Weights of a small image denoising model: 203450 training examples.
Rows from block 6 of a small image denoising model, named by matrix and row number. Rows with one number belong to one neuron. Each number is 128 + 32 x the weight over its row's rms, rounded and kept within 0 to 255. All counts start at 0. Numbers have three digits each.
After each neuron's rows are labels from the 100 images, of 14976, where the neuron reaches its largest size: "top examples" is what is common among them; "patch colour" is the nearest of a few named colours to the mean colour under the peak. Only what is clearly more common there than usual is listed. The data: regions of photos with short descriptions (Visual Genome). In brackets: how many of the 100, against the usual share in percent.
# gate: MLP gate (model.blocks.6.mlp.gate.weight, 768x384), inputs 128-255
# fc1: MLP up (model.blocks.6.mlp.fc1.weight, 768x384), inputs 128-255
# fc2: MLP down (model.blocks.6.mlp.fc2.weight, 384x768, transposed), outputs 128-255

gate.615:198186132146046105133088124091157128175129128202189175064123068101156122130137138135171186088114112129080079125132117105113077168150117127125096127165152145155105112192127137126127097140169133145075148083090135132146167064149094126113216135141134163114133114127151101125119155153135112194093097133158163112131165172127095150136142114104101133175159114165160114131124160157099148124092
fc1.615:117108126108117166083104137146133138120138137120112143201126198146108128158172148121077137140146120115174103126147104101121210084134194077092143086105114066128169144124099165107145163076140155057192119190136153099104076172146141134166042123090094105096210147117101145114096087107127101038146160097121121136106098138132183119070103148165182134104084118145133130150115132189143100163129
fc2.615:130139151127120132100129128175152086088166043098127122152093129124091183159115132162111149128076157144065134163088104125137202110088200176080120093159112155117119168110151153140174109110079116105105129148126142110140176139096126162125121144117185139157051160106096143197130096107148119087099143121134117158085139123108094114151126140178133111150135175133081116115061112187129150137113
top examples: text has "blue" (26 vs 5)
patch colour: blue (42 vs 0.9)

gate.242:140144096089086124138128115165154124135226146160116073096136112129124090111126083188200125089180124130151215126118112106093154137246118140149172163145134115134092125111120121149125170085142014061196117095140166166117233168098114110118141212125149109112135173108150116118121137100124117129095133146083082128103099147122141176120078162133114088098110120132068151124137132111130148128128
fc1.242:117132140160111072121164145087136136127094091151087143073120228163148188111137135133188121101082131147081115116120085166125192109125136113165103130138099095136127137135121197106182145071098124106138115132118100099116162203162138150136123080116115163115113134099148099129120168153151137158085122166162089092154132090173148107092100177182109154063171198159145081208134058116158101094121
fc2.242:138107138183125149123157064083138202125181119093130084157156148100153119134144151183161105177142136113213144090130196161163133124160149092126109126125160100142116142145138159148159083154158124110126134155068085128170164129099142132110079103100145157097126111130122142131145110130099132101149073088107146136096146091109106148144109103134130105124149105083117143145076094152113110135100
top examples: text has "sign" (27 vs 1.8); text has "red" (26 vs 4.2)
patch colour: pink (35 vs 10.3)

gate.328:175127150165098164139112177092128148170113126189153155197101154085176115198116127182133077083128157147120068138174167144165115094106123092137146108164139112109115138174140128199171091088131164141054108167159129108121111158120053091117072102110150099118141168108132125133089130105123099150152125150137075126182048183165135137078148189125100128155115115186143172098117135101114185131129
fc1.328:119071155079104147120024208133099133170100088123139121192174105116142154103113172123136087136163167097155113156084130119100130135163123131146150075141115106121141128136138077141167114186080146121131114108128115173127099165167127082204153101154162129128181123149119135145113255098109193142146146105136093147211106162133136164087113111190164110164147139111141218147147223125153120118148
fc2.328:126162083125109157115092142142149149120122093081164172115113176088109079140135101140132092129137116131125103131114121147095106138153022130146173144130104093105113103154144152147177123202154085146152145127090132124136113116094129109118177131160118124105158197131145124092141148105067162131221125145139118127139129091168138113111078144165104160144133126077183125152140169119167152136121
top examples: text has "sign" (25 vs 1.8)
patch colour: red (48 vs 1.3)

gate.323:130112157165122141093139175170143062179065114166141117205132159147145177128104140135129126126117143107075140098126141144099117113100111105137203120137098130190123113136122184133107083085110187135143108116177141082164137154143131135130170086208109140099112160137092090163135101158124156088134173130083119100153079079097131149135062148169153139140129163152145051097170144112126143113165
fc1.323:142177105082130107115126118148117106164101156164138130104116119116172154219112080143157133137117108137089101161151130121121108161129161123187097096166169106171121138125071160130078095169180127078139145090188141128121149056106158168161146113089124083073194050146089143150150096160117162146105096183114119154114117116095091140158176090114074169116183113134138160092153174116102129118088
fc2.323:127142122077138132138160108137134118144201139155169123131157106142137109105155149113165086148094124111097111124147102150136139137146159154082158099125136153160126108136112123145096201064075142137133125158121089129159116085140109100133133051087111168091146130136143113129115108146152113068145232116122230147111136114114101124123146153176139097142127138108176143111130133139166158120162
top examples: text has "yellow" (30 vs 2.5)
patch colour: orange (35 vs 2)

gate.162:109135135116105097137101126147090114130111110098151161075121178080129185127132138100161146136113180106061185093128112101225129106139128128153147141112185084143195135164164070143095141122193112079119118123134125143132112097167121118153106093101121191184092091053120156087147207161134168118140130139186153118110117147174129067063106102099127100154118112124142117151136152103121149103170
fc1.162:067099144150132102111253104121143150114117090165113152155160145138118131100116167108194179107104103141122137144063104112136103063095096145121126146137115160136078124107149162129188140150119130113169102172065137116164117115161106141073129126160147170042133070148138094158172141138117121132101067082102174125131145122135126106135119106156133185166118136058060163087159138097155072105106
fc2.162:128121123148125133123191079124124221141094158136148098128148114116165142143127068151115122135115164116106154129094150124131104172157040123090136131145143123074120154145159141118115115136179180112094134086102126126155121097174138139125067101137124116044117169129119129149138144110115131137115165153133128150122096154140150154131135112154123186149110156125158076139144076135111161132121
top examples: text has "red" (25 vs 4.2)
patch colour: red (26 vs 1.3)

gate.7:105154164107145118143125128122166113112119121171181046163206116136093107152127116155100078150207135110154145159063093218120155158089066145123087172105120149124099090131055122132101168159132120148168153096128157109158125108154157161100129111158132145131075199081195122104152157186166118112144095117116129128113127126103167128147190186134087110125127100153143105151107112157113107103197
fc1.7:169144141117122162093170120132114175135113162158116123126134120119117116139110181187120113117131036128114120147090123162189162127109089081194171140130145197109190114118086156143160093161116146158150137058214113151158088155153162103122149144112149108151119149091081151106161153165156095123159084126145129136180088142107189153153167127150095148105135118154111159167084178156157078134177
fc2.7:105183112114032070132119101135103117133161072120140112117113110118140138117148127154131093126117135113132151120125096181141177170144184111188102152126139156124096105139125135138068135147117140126117109167132133112126137138123177118114147106130156131117129168123095126122125102084162119096064090150096146127116157169107096125135141093055143178118130134152128127113133169126126149121143
top examples: text has "black" (25 vs 7.4)
patch colour: pink (28 vs 10.3)

gate.383:184134151133110161115152171068133151212136114136146128141130159109125120147161063097164145053100100134148127125114165153124091160073156148119060090145094183152095113166063070167130106117162178123110139097129093151120088086152118115159167127071110149116110163074156107140134132162152145173100071136116113149132146120143084159070144144175120091148124068097116134090169185147103170144132
fc1.383:117090126118099187116095090099121129169188229157134096173147156149082120155118135144109150138125118137129102071119148102073161130172154119120073106128199133177178124116114170127054147141175163074148172092129145084092109118110127155121092118098101075161211122161134147121174036090116138077078151143109134115099145095106170151133125128166106122093107112142140128131128129147119061142192
fc2.383:099121137105128151121093138122135078121070143128104196179221024116152124125088168117141113125147093124092116146156055097114104131121155150076153125149145141171119147094145119138043192098066121134128125183128088093137114173097114140114164127113161146120077133141126138126172143165133103106105079120111162156120159120113116119182151123156140131162142155106110107136133136121110218118107
top examples: text has "red" (27 vs 4.2)
patch colour: red (35 vs 1.3)

gate.522:140134130112132093120096165087164172173088073143130067105144143085130140116065152143202110140113126145107128124158180169171054183126170119219129107158165202114112136163130113144178103149133116154063147079128131126175148115136130138120143054140208147173085150071133153141147166101114149176145088168129142130170129082091107134153155152144101093192178118156096155133107156152096185057125
fc1.522:125147137132091146155137139132123144079050110146111072139098165091114167119110148129185143083145083124136142137073236119072100098113037124123141171133103127106072164123128105162133121115154117155074140070137134144194158159129090148143108156108172213174122149119141097095117085118143120207102130138098130079178148152095093146145172159131092146086177144151099100062073115133161193137125
fc2.522:117039119108125133106108097125180135142083159171137203110147117150145130102128053106199157171165131092102120124134147209101104171130092139160110105160121121093106106156127148116118156143182109149117110148129129172116114121152155135134062153157106146083129103157169104117137117131114133138143086172112109169134151148149138119137154129063138152137102130092159172101099076111107137142131
top examples: text has "red" (34 vs 4.2)
patch colour: black (50 vs 18.2)

gate.264:091107150128119125205121191180154151075149095108167142192106148132088153148154099157140141147104066139077154108183137130132124133171129137163156128191104118119133097169129097146120126108092137099125109090123180099142101111129125066100173155148117127173156155112140103169122119083079131158177162085143099150110094133169113159085146116140168092066146111138127193161149125118130105107166
fc1.264:111157147171134129069166073117164172143093084171119088075146177095161119098140140115142145102150134103134085139093125118135094131113116132119132110120149186106097136127125102118101098063164084100082084131078111091122139108134148120184092188100149194158095138170154126133070118122132178148163103150125130093188158141114112044220059096096108106114158188178117179116162092125174155177065
fc2.264:121143123143138116069102111076181187161151160135130142151145046107178162113092146089219136122175163122196112089133154144172111130097230142192120124082184085150120126152149162102098145018122122148148126118155134130137094145123146143142098138091115084157156053095160118130174144151164161147183076142134137103148147132077127180107115134057133132118141092105124103164106137136138105119122
top examples: text has "red" (25 vs 4.2)
patch colour: red (48 vs 1.3)

gate.498:145122184104095095114113160144165095093078116148160129126218153130162120086168089148077123147137188135153224143107086078166131131126057133181084119139075081089147088139108123123107159102111165092156144081089156114127122170154121182130106138150112120096130156148125137151083121120118089130133136071067124170120162107158059142136088160124146121184098115106114104114176162140110156170148
fc1.498:127091101128114190119116128112068164144064133106097196092068122160094160200048143134186130128057122100103051150147202113157104139148146142113157093132219198121123128142136122120147065164120148130112078159161115134089108084081166106088141134124122116155153080139124111123129144095088140144080093188154115144127140133133186151153106078113135119101090125142112157131138106122106120087068
fc2.498:115166071085112147110159117117105151123148084061110086112092123153166127109156090125180141114138114076139170137111101089133103117147117104138108138093098105148158140140132174146080101106163088166160124119066100163140118119099157094153128099146168095105115210158115140129108136175171097127081119137094076134103152130153099179126143114052141071091113136128134114118116092115166164160150
top examples: text has "zebra" (34 vs 0.7)
patch colour: grey (61 vs 28)

gate.552:063093154147060147111109154105132109133117136106117149161150210175144116111160143144120104178100130079065138173138153128139164130103127047121164132120062145096072050143171126144154093126161119148121103154113096129131098186127114117178146147177121129171131140137170073122135137116093125128136161077115156097141146074195177119122100090107114112127143149109113056118150166155134111101177
fc1.552:136133140102146162125168133130113118095129106124090107129131133125163154064136116144124156096134121101109133162108112169159138220080128172154123138131087112111099107151125115114127113176087162158135138138160138139133116136096103135132145155112091140153156214024105131127079144117156134133180203116081104102160072163146104164145088123103150120146102137077101077138153121218174135132140
fc2.552:109129129157135105114141134130152132138144107071135124175059092136093176170155158132169088138145131163094122061179102171144124197126086129125148125167126151138129153129145099123160099218090111120153144104135069116107164160119141129096117115123147132160180086134103093140149062139117125116134064075146125144162117139140147131110099125150131126135135126139042153121105096188098182146096
top examples: text has "yellow" (25 vs 2.5)
patch colour: orange (30 vs 2)