Weights of a small image denoising model.
Model: 8.99M parameters, 32-pixel images, arch convnext, norm layernorm, activation swiglu, patch size [1, 1], layers 10, width 384.
Training: adamw at rate 0.00078, batches of 32.
Data: 203450 training examples, 2.3 epochs.
Rows from block 7 of a small image denoising model, named by matrix and row number. Rows with one number belong to one neuron. Each number is 128 + 24 x the weight over its row's rms, rounded and kept within 0 to 255. All counts start at 0. Numbers have three digits each.
Before each neuron's rows are labels from the 100 images, of 14976, where the neuron reaches its largest size: "strongest on" is what is common among them. Only what is clearly more common there than usual is listed. The data: regions of photos with short descriptions (Visual Genome). In brackets: how many of the 100, against the usual share in percent.
# gate: MLP gate (model.blocks.7.mlp.gate.weight, 768x384), inputs 0-63
# fc1: MLP up (model.blocks.7.mlp.fc1.weight, 768x384), inputs 0-63
# fc2: MLP down (model.blocks.7.mlp.fc2.weight, 384x768, transposed), outputs 0-63

strongest on: text has "red" (26 vs 4.2)
gate.552:136117132084100122145125163090158146167139141166144117106113112107135142119128137135165136141179113123169130172112122128164093096134137150137145142123132134147068151113130143133141113091210131
fc1.552:124144120134174107112163135160099112127128123077156146088144132121130113120118149148150125132076149118125148101125171126050130134123140140112146150131125099137133132149090100120128099121099151
fc2.552:120142130117117125138132138123127160114161194137154108128163116116125116135100125117122156144101162120163127110107124124094138155138136115143150166120114144153125157174100132142133189128138110

strongest on: text has "red" (25 vs 4.2)
gate.144:108132137102119120133125121127198140115150095095175083130089158121136163147139086176144088162082105160146094103071119160144092141120143130099144120136154167123086148122132099120131109143099136
fc1.144:117120119100122140150139119161127132140143050099144105109101130134161146157117123165125101140167124146138112125133165164148103086136118148129156124132160162111146150152150149085150111124188129
fc2.144:123120121111108119110135103111147118101127080126120120123137126110156128149108131140111105142116122114157140121137166104133120149115110133139107143118127108133133109073127153128122115119148138

strongest on: text has "red" (27 vs 4.2)
gate.611:128123128167137106132180130111093141112106110148115107114121141097222104136153160144092123108125092112128118111112117091161100121151075159098083168127134095163099125122094141135129126170137089
fc1.611:133101146150134112112190124150084153090075118144142133087137113130177120146127160133109116108103109078156144111097109118116060112119069143165098143159146139163139094116140114141144085152130145
fc2.611:125130129121133175097158096140127104123103094177138124120139121115199151149125127103101134138147118123173116167139137096088133154137120138161147134136099145112125127137104169138100159146143110

strongest on: text has "white" (28 vs 11.5)
gate.345:158135139155132134126128151102127170133120121156094125154093136127108105102143129174120143116159110109111112095143070125123125096182092128147114136132115120042139178128105141146148162157126110
fc1.345:128122127105126151064110159129152152112132096110112111102113136094127116112068131125107142141112143137152102097127109166114145146125124183182118150068126219097117128122115128144151074133140047
fc2.345:099140122132140172112122145122149146080142176119108132119149122135139106121139148124131127130126157118118142146123089160120133119120130104125111145166124125106133133145144127129081253096117170

strongest on: text has "red" (26 vs 4.2)
gate.26:117133144111107107121145114111138117120118165147152119122109132118167100152147191197167112147138117146149124108135129157124127109123137102139130134118153160125122106091129143175118135146158150
fc1.26:118142112140156150154157123148142140138166116128120177128142121102116093108127056104140146120127149131138137139153126119101121193117125163138150100129107100149122126164120117128160054094143129
fc2.26:163147108111107104098137153071140104124170086127114168134137119112133116113141152105137134133132133114139120128126118116147141165135149122163125128122145132109122109093160120127137044127183136

strongest on: text has "red" (26 vs 4.2)
gate.211:119149132151144114134100145132144116152113124128163135168136129108085117116133043180149139123105105185117161119157131114099083138138099078139130039125153170134166138135141118161126087107046172
fc1.211:123125150153163114129103167148122131156122110141153127175142136098131117124130064192170150128093103175147135092154112116112107127148116093152150058100141180135164120140138142158139102103072151
fc2.211:102130135111115138117132128096139117156121119155114124132110121100119138109151170156125073129110127087126173108161141116120130104145086164128157103100132159142138131122138116132155168119137130

strongest on: text has "white" (29 vs 11.5)
gate.99:128106082141126129183136063145073122177142161107133120132104115140121134153134119111120112093143119154114165086117136115133121097113102092114130090176129114078138166127133116126123145126135153
fc1.99:132110159121127103125062165202121129089104111146131111117151139124147114127103101094127146127128124174125114201138141111135131167128193137154165116102120142126117108158153175110134126123108170
fc2.99:105123131127118072148134087165118115184132108143130124145104125144113122133105154158138183168128128168105103163078153140148127152137162110134115126085109148094140102142116058123155117133156109

strongest on: text has "red" (25 vs 4.2)
gate.383:117149108078113109149145100139100120081121165159152099108136130144113118169112128136131101129089096117077101119107109156150146112142101137146122082110151158149131100128111130096128136160106117
fc1.383:136121139116146152145093101122148112126138138119114126114108113143168171136093209165127117111134117123136132136179142116113118134105093116091096161169160144118163122132154090117148129110158139
fc2.383:088119161123124096129104121144110135107115143101127104108124113147147134154127107152134123115114134109145122133125151132149114097145110143104132132113102083133120136136155134127141195117114075

strongest on: text has "red" (27 vs 4.2)
gate.16:143122160140109085136124132137106118135121133150152110089095126116143085139130145151148124112129103160158164136095123093117095164147072133156113149150140148160104131132096123110162125096160122
fc1.16:129120118119133128144146135109136124109145141126115162113125145150049168113125100142136144167113139106114114085109172159085131116136105118093169108128127102125153142129158118159110150130112159
fc2.16:117093106141109107112112141154132112148125100136116121124122120141079150106102114126133142135135166127127126128132108104155125171148120114147117116120146081144149113070181111157131102112104120

strongest on: text has "red" (26 vs 4.2)
gate.538:138096112166132079114124109108129120128060128135103088140124143117136135165116109115160090168115109140142108116127121153151133109153133123149136120154162117101083139082108148137154142175143121
fc1.538:098124162142111150135116130115189166077159078139138121109100136147175102141129111111114125116157112147116169143114106112099128156130133143104138110173143126121167112135140108139156103125093122
fc2.538:123132116123131116108138123151127140146100087119116152167092128133148103121154100125148151109092117122159108162154099121182133120109120134132135155139118127119147112146145151138114107150102131

strongest on: text has "red" (28 vs 4.2)
gate.674:126127145116097148105117095156122123124112143141111127082114124148086102154140131140093086158134119154140096119105127160174149096143061159126088109164178112069136133110118123126151145099135161
fc1.674:114107143114113096146085106136111145092153144145150140119092137118177087131139176106111125132150111162139135152178160135105134169125074139140071170153148146129163136133147153110199152115127156
fc2.674:127119117113138145117131100137141115145150153153136118148128116130123110147117139125106131162126085175126126148079131109135131114112108109175142140118087143156116128146128093116115180133152152

strongest on: text has "sign" (28 vs 1.8)
gate.649:107116164113150117093125122126143114113109124158144153134139121143116140115155116099148151173078123089115112121063138134136111130134154128173098153122111129153078130154117163165143103108149125
fc1.649:130143109145126113121149134146103151146157094129168074143140124108062116130140142143129120133185143163077137107109179104102156142126072093085142116117136137125174111117138098142109143111161125
fc2.649:162136150134133118171145117120129124126109157116128134127160128110139131122101151148120122117077133103102159145168117138071136136111102087111146122113127144137111089127121159143112032135105139

strongest on: text has "sign" (28 vs 1.8)
gate.470:109115119107114123144132137164122128143148113143088113135126141107076119126182121174125117143085148151140119142133133133130108156130121131164115142119129116188096141158113155159110112143073155
fc1.470:122115118156140125116108127110118141110115095120151123126130098152178127140108149154144139110162109133108113135119121105135155135116166108094115112130131152045134110110109087117108126112142100
fc2.470:101142094121136117179127150134110146112124117144113124149147156113128088113137139149141137105112090169144148126176120135144123152113146128110126120126129174130070121063099125138114085124092133

strongest on: text has "red" (32 vs 4.2)
gate.311:132134149186121075095162113105131124104088153119108097106091136144116152151129154092088089127142117128124140150121134143129181114124124089148092127121144159104103129100139151190133111162144145
fc1.311:128126152144125104120157115140122125081079135096125129119080148099119129134130165162104119124154098117095122161135162171139161111186105103137130098106126168128144106107138150167165112172093140
fc2.311:121133133135126126153114130094131117127095111129128121154123127127150181140135114159124088122099170124144182129148112094116117071124090141117118128140124142144132115161131153123133126124013116

strongest on: text has "red" (27 vs 4.2)
gate.95:111111151116122116118143110122141140122160103120151088109104146122161150158125116153139097145083106171159091163107093152132088148137143138094127144133159161109125137138105126092142110144087158
fc1.95:143135164160151109147129147130145136105165136180129128158130123137130115096147056124114148131163144135108143134083145115091146175123151100154118122101099122135119135177106112155146130135118152
fc2.95:175142112133119147126128132112128114135166131166149133134158137133144123104119164156131112110134101124126139123150104138132134135116145155145132102135142135114132117069104127136107105157154140

strongest on: text has "sign" (36 vs 1.8)
gate.650:100073096122135096134142097187118123105121142160127137127117131151180088151144094137115124132113106145127119140148139123146141125134134148123133089132153131124156112138140099134120159108041148
fc1.650:125132134177130157137118154102157137149151105126122101168110124117128133128144151151151122156127143119132163124155160126107161139098126086131115164159106151129146142125167153106110126150170085
fc2.650:090107115136113108129139116181120145119119120108130117096100150150154134138085119096109162147143145172155134138131139126099136109130161131145115135125152125107102140130177044121134123135136135

strongest on: text has "red" (29 vs 4.2)
gate.432:115094114128103084086129124134182112139108163110062095097128126095124118156154099134153105143131109147165118166103115107105091133134141157150142127139146118132142101164124159092160153140121158
fc1.432:135150111128102125137088116089094117115085136123123145205125142125151135111084129095145127131094107110146143111146133152173142110151121103160078078118122144104094124104105142151111105104143114
fc2.432:151132165109136105122124130145121126152098123113115127172121147112135114124133131094124115115101119144114144140110133131104110135119122101107154125140159119109115095131132131139124032139161114

strongest on: text has "red" (28 vs 4.2)
gate.379:080126127192112122124150139141173114151140140117151139105149103088097079169113102132168091160109077178119100101120110106120112139110147126129065129154181115156109120124099149117157115134104162
fc1.379:127127125083145115106103124179092169135177135138146099167110135130084178113123136156097132095139141159140141110110128157169148124133086108127180101122120143149121131081137115135121137122196131
fc2.379:145103098144143149117146130082119144122146115118151134143108178139062120120103143115114140161080128120154157071147112104093122126094140101113146124102144108103121162108184150158149077143124136

strongest on: text has "red" (26 vs 4.2)
gate.748:113109132156106118165121107118110149139101106151083134119145167160115082141144098127127092136111128160082141122102101132163107143131133122102132094153146055127072118058134096079150102137157120
fc1.748:124119119086133100088128137130118108111133199134184134161119123117165138117128122119149141150086123135112117137121143110149133165143085132145104159117131110119149151127117138136132181135114137
fc2.748:139119073139101138116157116081111138135127160131159092138155124146097174095099128106109125134119150138133122110104124103093145146133139130147134102143099130179147132156110116124104214122122130

strongest on: text has "sign" (26 vs 1.8)
gate.636:139108147150106105112155113112140116161039159160082100124117117131152082132120113100130112116110118113145164163114106133128092107124148142161086118146144115110112146106149140104152136118130155
fc1.636:136138140125138046115107145135128139119168130141071122149125159088099128120115081144153127143122139115149155139096134135105119161147104104127144119110120097103085115099134109123108098102170144
fc2.636:121143076120122174152127157110123152109185124114131155123175163169111169137193164120083130097084133131140113114156125134145085158127112118122160120137151101093093127104141152123114045100188134

strongest on: text has "red" (25 vs 4.2)
gate.640:143154119110124133166131120166127117137145154158142140130092108152155148128124118151132159135124153132131152128078153124135112147145165087130125111128115091108082131133110109113082123113042176
fc1.640:117115132149119112116150131088129155106114090124127115123149113122117104140128119090109106121149124140138109129157107122126150108102098142110088138127142144144147136101134156158147123145241068
fc2.640:171121123111125136101107140083117134107137151142153114150150146121141115110121138166120058118098119122127143135128111124122143109129134151166128121130141116160130121099125155141115150125077121

strongest on: text has "blue" (26 vs 5)
gate.736:142149142093137121078066130112163135103176157109128144088122109163150122113102119154149112142092142130123143133153081149140139112140100141123144134110111203155158125119117130144140112143115113
fc1.736:140115128142107117152176134148105135141072086136117110151125165107149130151145145105086116122172107105140139134128180117129115128135143141116105144127149074062139147174164121110133130102124160
fc2.736:105122140131114122099073141130127140122191120125146134133139115129119148122156152140146152101119144128124108139129121131132132068127133110104129139145156114091130119171118071099151160127107091

strongest on: text has "red" (27 vs 4.2)
gate.690:109109135137102123098129125098133130141098141127163093158090144154153141155143140097130104151092095121150084097107078156154113169159152102156115153154139155118115131080134138120134159178129137
fc1.690:105101146115123127091093135112153134132102070115140109124136139136150103155119082117150110157127116154155119119157120149142135082126096123131131142147148164139163123118154162111156129130177085
fc2.690:109134129117112117091128133155128138137072085111150136120106149101124133137116128132124142106142127124169099098128139101133110110126128131096150146118113121120112151112128102128146126118181103

strongest on: text has "green" (25 vs 4.1)
gate.245:152094164150150129048105112130100084124136164093157196129142148130127117140112136104138132135136126127075130149134131130146166099120128145141098176131141160108143131144134144109131125095174129
fc1.245:122150110082080108121139116118160148129133127155164107107114120148162160108083119129115126096041148130129155121150166115138129143095100128115140136126096162131137134105098098088124123141121131
fc2.245:107098124106105118145132141127143131133130149132158125143147144125168125117127128146120101136134146103126135117129105125121097074083129154137122110122130143091151128115171118113128166157093124

strongest on: text has "red" (28 vs 4.2)
gate.767:158128158106129139136132116131095150131124166147114185066145174123138125146153171115189122120113121109147091156118110151166122122146082130170130135138148115095100116151094140086134127111134118
fc1.767:143114130093119155125076115127060137155100174133123128135136107097136124143127115116185133128151127096153137099110118118132139134137115120137116132123138092116116115113102127091102143108098124
fc2.767:183120130106140084122109119107141127113138171120158117131105138119107117108075110133136134107152109165139125095106151125153135081159094113104140160120098150195154140153149142113116137149101139