Rows from block 6 of a small image denoising model, named by matrix and row number. Rows with one number belong to one neuron. Each number is 500 + 50 x the weight over its row's rms, rounded and kept within 0 to 999. All counts start at 0. Numbers have three digits each.
After each neuron's rows are labels from the 100 images, of 14976, where the neuron reaches its largest size: "top examples" is what is common among them. Only what is clearly more common there than usual is listed. The data: regions of photos with short descriptions (Visual Genome). In brackets: how many of the 100, against the usual share in percent.
# gate: MLP gate (model.blocks.6.mlp.gate.weight, 768x384), inputs 128-255
# fc1: MLP up (model.blocks.6.mlp.fc1.weight, 768x384), inputs 128-255
# fc2: MLP down (model.blocks.6.mlp.fc2.weight, 384x768, transposed), outputs 128-255

gate.460:537467393594554447531476547467435457460431521520510403542558489488569394492617380468446453534496455549518472543536477486501507494544473525446457426491428573487516497467442501488424523538470487507479527438389511545526461508606544607501474539482423532517525600487462539568491466475476463458506458432550466551450506447578457478518557556543530503451510494530460416488569484500376420503554
fc1.460:438478360482579561517536489472536508466440462483468520434521549413491439581512478528547554475537465430498499551539495560538536481558480435449521456504566634508556477479505497447501474440574495459518484426561433564533461539459429582449557497466517456520549483474498502501398422538526535539459442537539491519523442533493547508513462427500516468491420478494505488520462456565427546482503
fc2.460:480521441518478411505527479456537544517453477487452507510491444536601473492502535565667536491498529477391484503482441485571457439546478428507464524427472441564533546542539513456530477487452424539543497339488407459489452493504569501508451449544516510472466538557508524468453499518529434526411534588518411502511491542506448546502535472377557479594493567457409438456511505495504533546503
top examples: text has "zebra" (29 vs 0.7)

gate.313:574517489432486547563468550457589467610473400488544561513526488507538482428538454487442553424465448449507524556509669545548479531405449502476557590501464419450509406500517463491481515519498590491534535443424572518508577538449555497473528461522419522480466490467434511566595396469449487491478594495514484478612528435441458538430446500521477583488480586587545540516442564507367534477484
fc1.313:426538491598494429462463471496414473419456564566452485501467530473522464499521460483501490520558619531464486415535433492558528481557494539517461497481540646512502505493457502536493436404519522450527508612572463422521383469587463503438435543578661482511506536527582472460474511509523487523504421495477421536372546592582488495537542462530544392548497474518430470474611405493589503514537
fc2.313:476455475536482528504516492499571548477545538446487580498433541508442549480450448462474510482534423532438547440468456533491503511475547491532449545441554493627498503496511513514505497450506473479477530507536491440527594501546484516537392472488486539478488434435501520509442537516468482471420511426440553456495508528496485525430433548536462517444496496476492496511558444469490533474505
top examples: text has "red" (27 vs 4.2)

gate.223:485509469543455483468525494518593578509488600559573471557432536500529457577474451495533559498505525457494434480442512472573519462498547463533494537537503673570497506477540480494503497429563619499499417600547516411545556497596508505499487441551527549571486523456464500574486462430462484510534474448484478476473476465529517456527516481482397554487435434605532522461498477502475546519536
fc1.223:504515502546406484546425468457532565523560456517424431507467507462500495540486495566482549455573520487506527554503491500521511435527395460485515451460494567563502517431482469513467416450538535517500475530469425395575583481559463583473433471484514426572571467582423484516528442453520511570465489491461505516556547541535470459610564473496416517551441473461462554503475491485544481542479
fc2.223:504501491458502501486509446508466615488489482593426555489551431553473500461541459502409498472543508500461534503562507523531488525489501568443436512482530509504528490539520603482477538350595493518493540490543474498517473517512436509595530518552479490630542541483555482496528591578516500577441469462519492539499568528445536492504524515489563593512525455452442557503567606496450406536525
top examples: text has "red" (29 vs 4.2)

gate.28:510522492505590560537460384483595568501551478505578497466629587518493438493595535440411489521457513498532611489515498461465510549469527543492560462535461493501446535491411541462419542635505388362549551455505434579478518579510429463492503553528520394486571442476498500482527531577531513465426422541473532500518513470445476458515485533428542563567533466418431494447491573434533495496575
fc1.28:455527505481526556534538429447530496434595546463499489517636479526492462466648471485444447479485508552521510505556515471381566610495516490480463458497476502454471503518496526496487443552503430520500532402539440573500464508512501574465491546464503467507557496550484472497540512456505517453476471581468501468482498469435456519537531486446508506546458532331455466404460524507474450510551
fc2.28:531587483532472501451445399511509570501545555467483534442461504534475491498493442434409501512504479497566465456511525540479531487518398567498520453474520485470525466544516500508524433437469515496525527536479533492409391515505484638447512513531451469472601377502560481526485505520507524508564475560481516567551483534432459508511498507523523588575549490398546524464533531481586433508474
top examples: text has "green" (29 vs 4.1)

gate.214:519378599553537548453534545542497410536411480493508571598644568463437536497535474455435512555491527558453485595566521523487533508502568540534525404474523562502562432594452485410409488561484504517488403487435551557445495420480559601467625458487475484434472567534501524547481504513449506538503517491590516570445535455614594492556386470517475473523508490531461407488638452530467507460490
fc1.214:503517530467511495477419505465491475537424536486482445475584486467495451503525452502488552531515527552508504534557430489516469561593483472433406375514625649507476522540424520490505543548497449413399448424436454477525508442475566532492558495435549559482524446456525478516453414487502521477494386572565551572451584514480471468510454450488526391528492435532422417476539458526528517437552
fc2.214:511479467350399560503518468576526522518419491512551558435519473533518495464490466542432584500505542503461505539561462500527498501550459451432467529513506536463537556515543448579544618549480441547441480420494445488489526473542533483470454486518482559538547498518452490522515538477539433526349639547417514499483468505530436590527534480641505488485499582476528440424593442507698451538502
top examples: text has "zebra" (27 vs 0.7)

gate.651:506561513452501523530447479349519480482576482491472463438498514443459432509444616503539537470476512521506533518403480424569512529481500530479407521494534582447586528496527553552514417495560551535400534419456632431553572411504598499581470502456408448505452395502577509500498507575447521490593422523534446473493449505521412493517467486507538576544445489507434506416487494504434474553414
fc1.651:533430576501493465475465481560560495498501596496501498463478543487509527546442628527480523508454508515500502490482508489561574432519554526563461501521498491605576550494522460485595456486529475441544513479549489570457583498506489512594548474415516466417550504502511499515521615521491452539529500436532388538458532456527554525440470478496503428447491410562530406449618498481411534531451
fc2.651:522519481586530488521467579508537447462533624541525456493510494532576391503516549524453528487499409519475501556558449442470492566563473486447531478495599483557452489555549490499478570513481530489509489507542494505563427539528468547540571486523456512375539472496518471460515449485481526495550553612504646542515508523473486502498488475565480389497499495398473538528526515500490426534516
top examples: text has "sign" (26 vs 1.8)

gate.440:581469494509511546472588540535543474515512538561569531450589513493506623442463428415514582556453420530510473499401428519469440528513440385411529539535596494473467451522499511466480470504428501531526491537518537474500442497485551519468511535463385475495485570517526497505444482483475503472530594471507467416500467526530541551458481506435557436476507459401498417493421475561449530591597
fc1.440:435567468550510500435576443532451519472605500522485437465496382460498420512551525506524549509558408461544466443564421572480550420554383586407573423516583477454525523501581555530465477607421424573470501549494503515501544520454538457379431495454505540478429540470416504499574517469476519438434371482466458474471511530449502513484455460525536490526546367541507667569497524507511536486478
fc2.440:529489450335459574525504461532404527442506453450522480441455533519440529517416528506543522466571505496550511462544442537424534536527416441474451504511488530494489438498498522528457584519478558537483468420517565555502469475409437452544448416530474502448539610497463513508544611461539479513491564489460478408517485456507448508587533520545486401415474520517535430473566468420539413496469
top examples: text has "white" (29 vs 11.5)

gate.130:490507551454479443524531491487494492480503462543574510451497531537505558527454609480545534486510449507511469510529455548591529539527588528487512576450403490581525501492494503486506413594625576534501478465493486489458566534531553488535505507598494508425491500553537502472475499544486528508655515486454499448491449528496494525494432509457504488575448575558555395566489554532515542454532
fc1.130:475477518560463508513591467568474497519520526526466593592451494509488524446564393457572549495498536504529451454472531460462422414504438466428497402545537457456481460462486484499480473472415421442491528499412570549537523418520493487414497478450483515480588469477444482525484522475488478510449559550546643504540481543463510510541481490424525515403562462413541580343590530529575491507509
fc2.130:517590528546492542444561523430502434538510425435482507503448534484535509526547413488453545475492437515514519494468481468484445506558344550434504571534524508564566483575498536504485573566460528445446481524509488504452521467541481551491486512457492548423423565557521486512401513522402522503491526478512503464514484498474465543506471498491489495468506537523550591483464526489540425522530
top examples: text has "sign" (30 vs 1.8)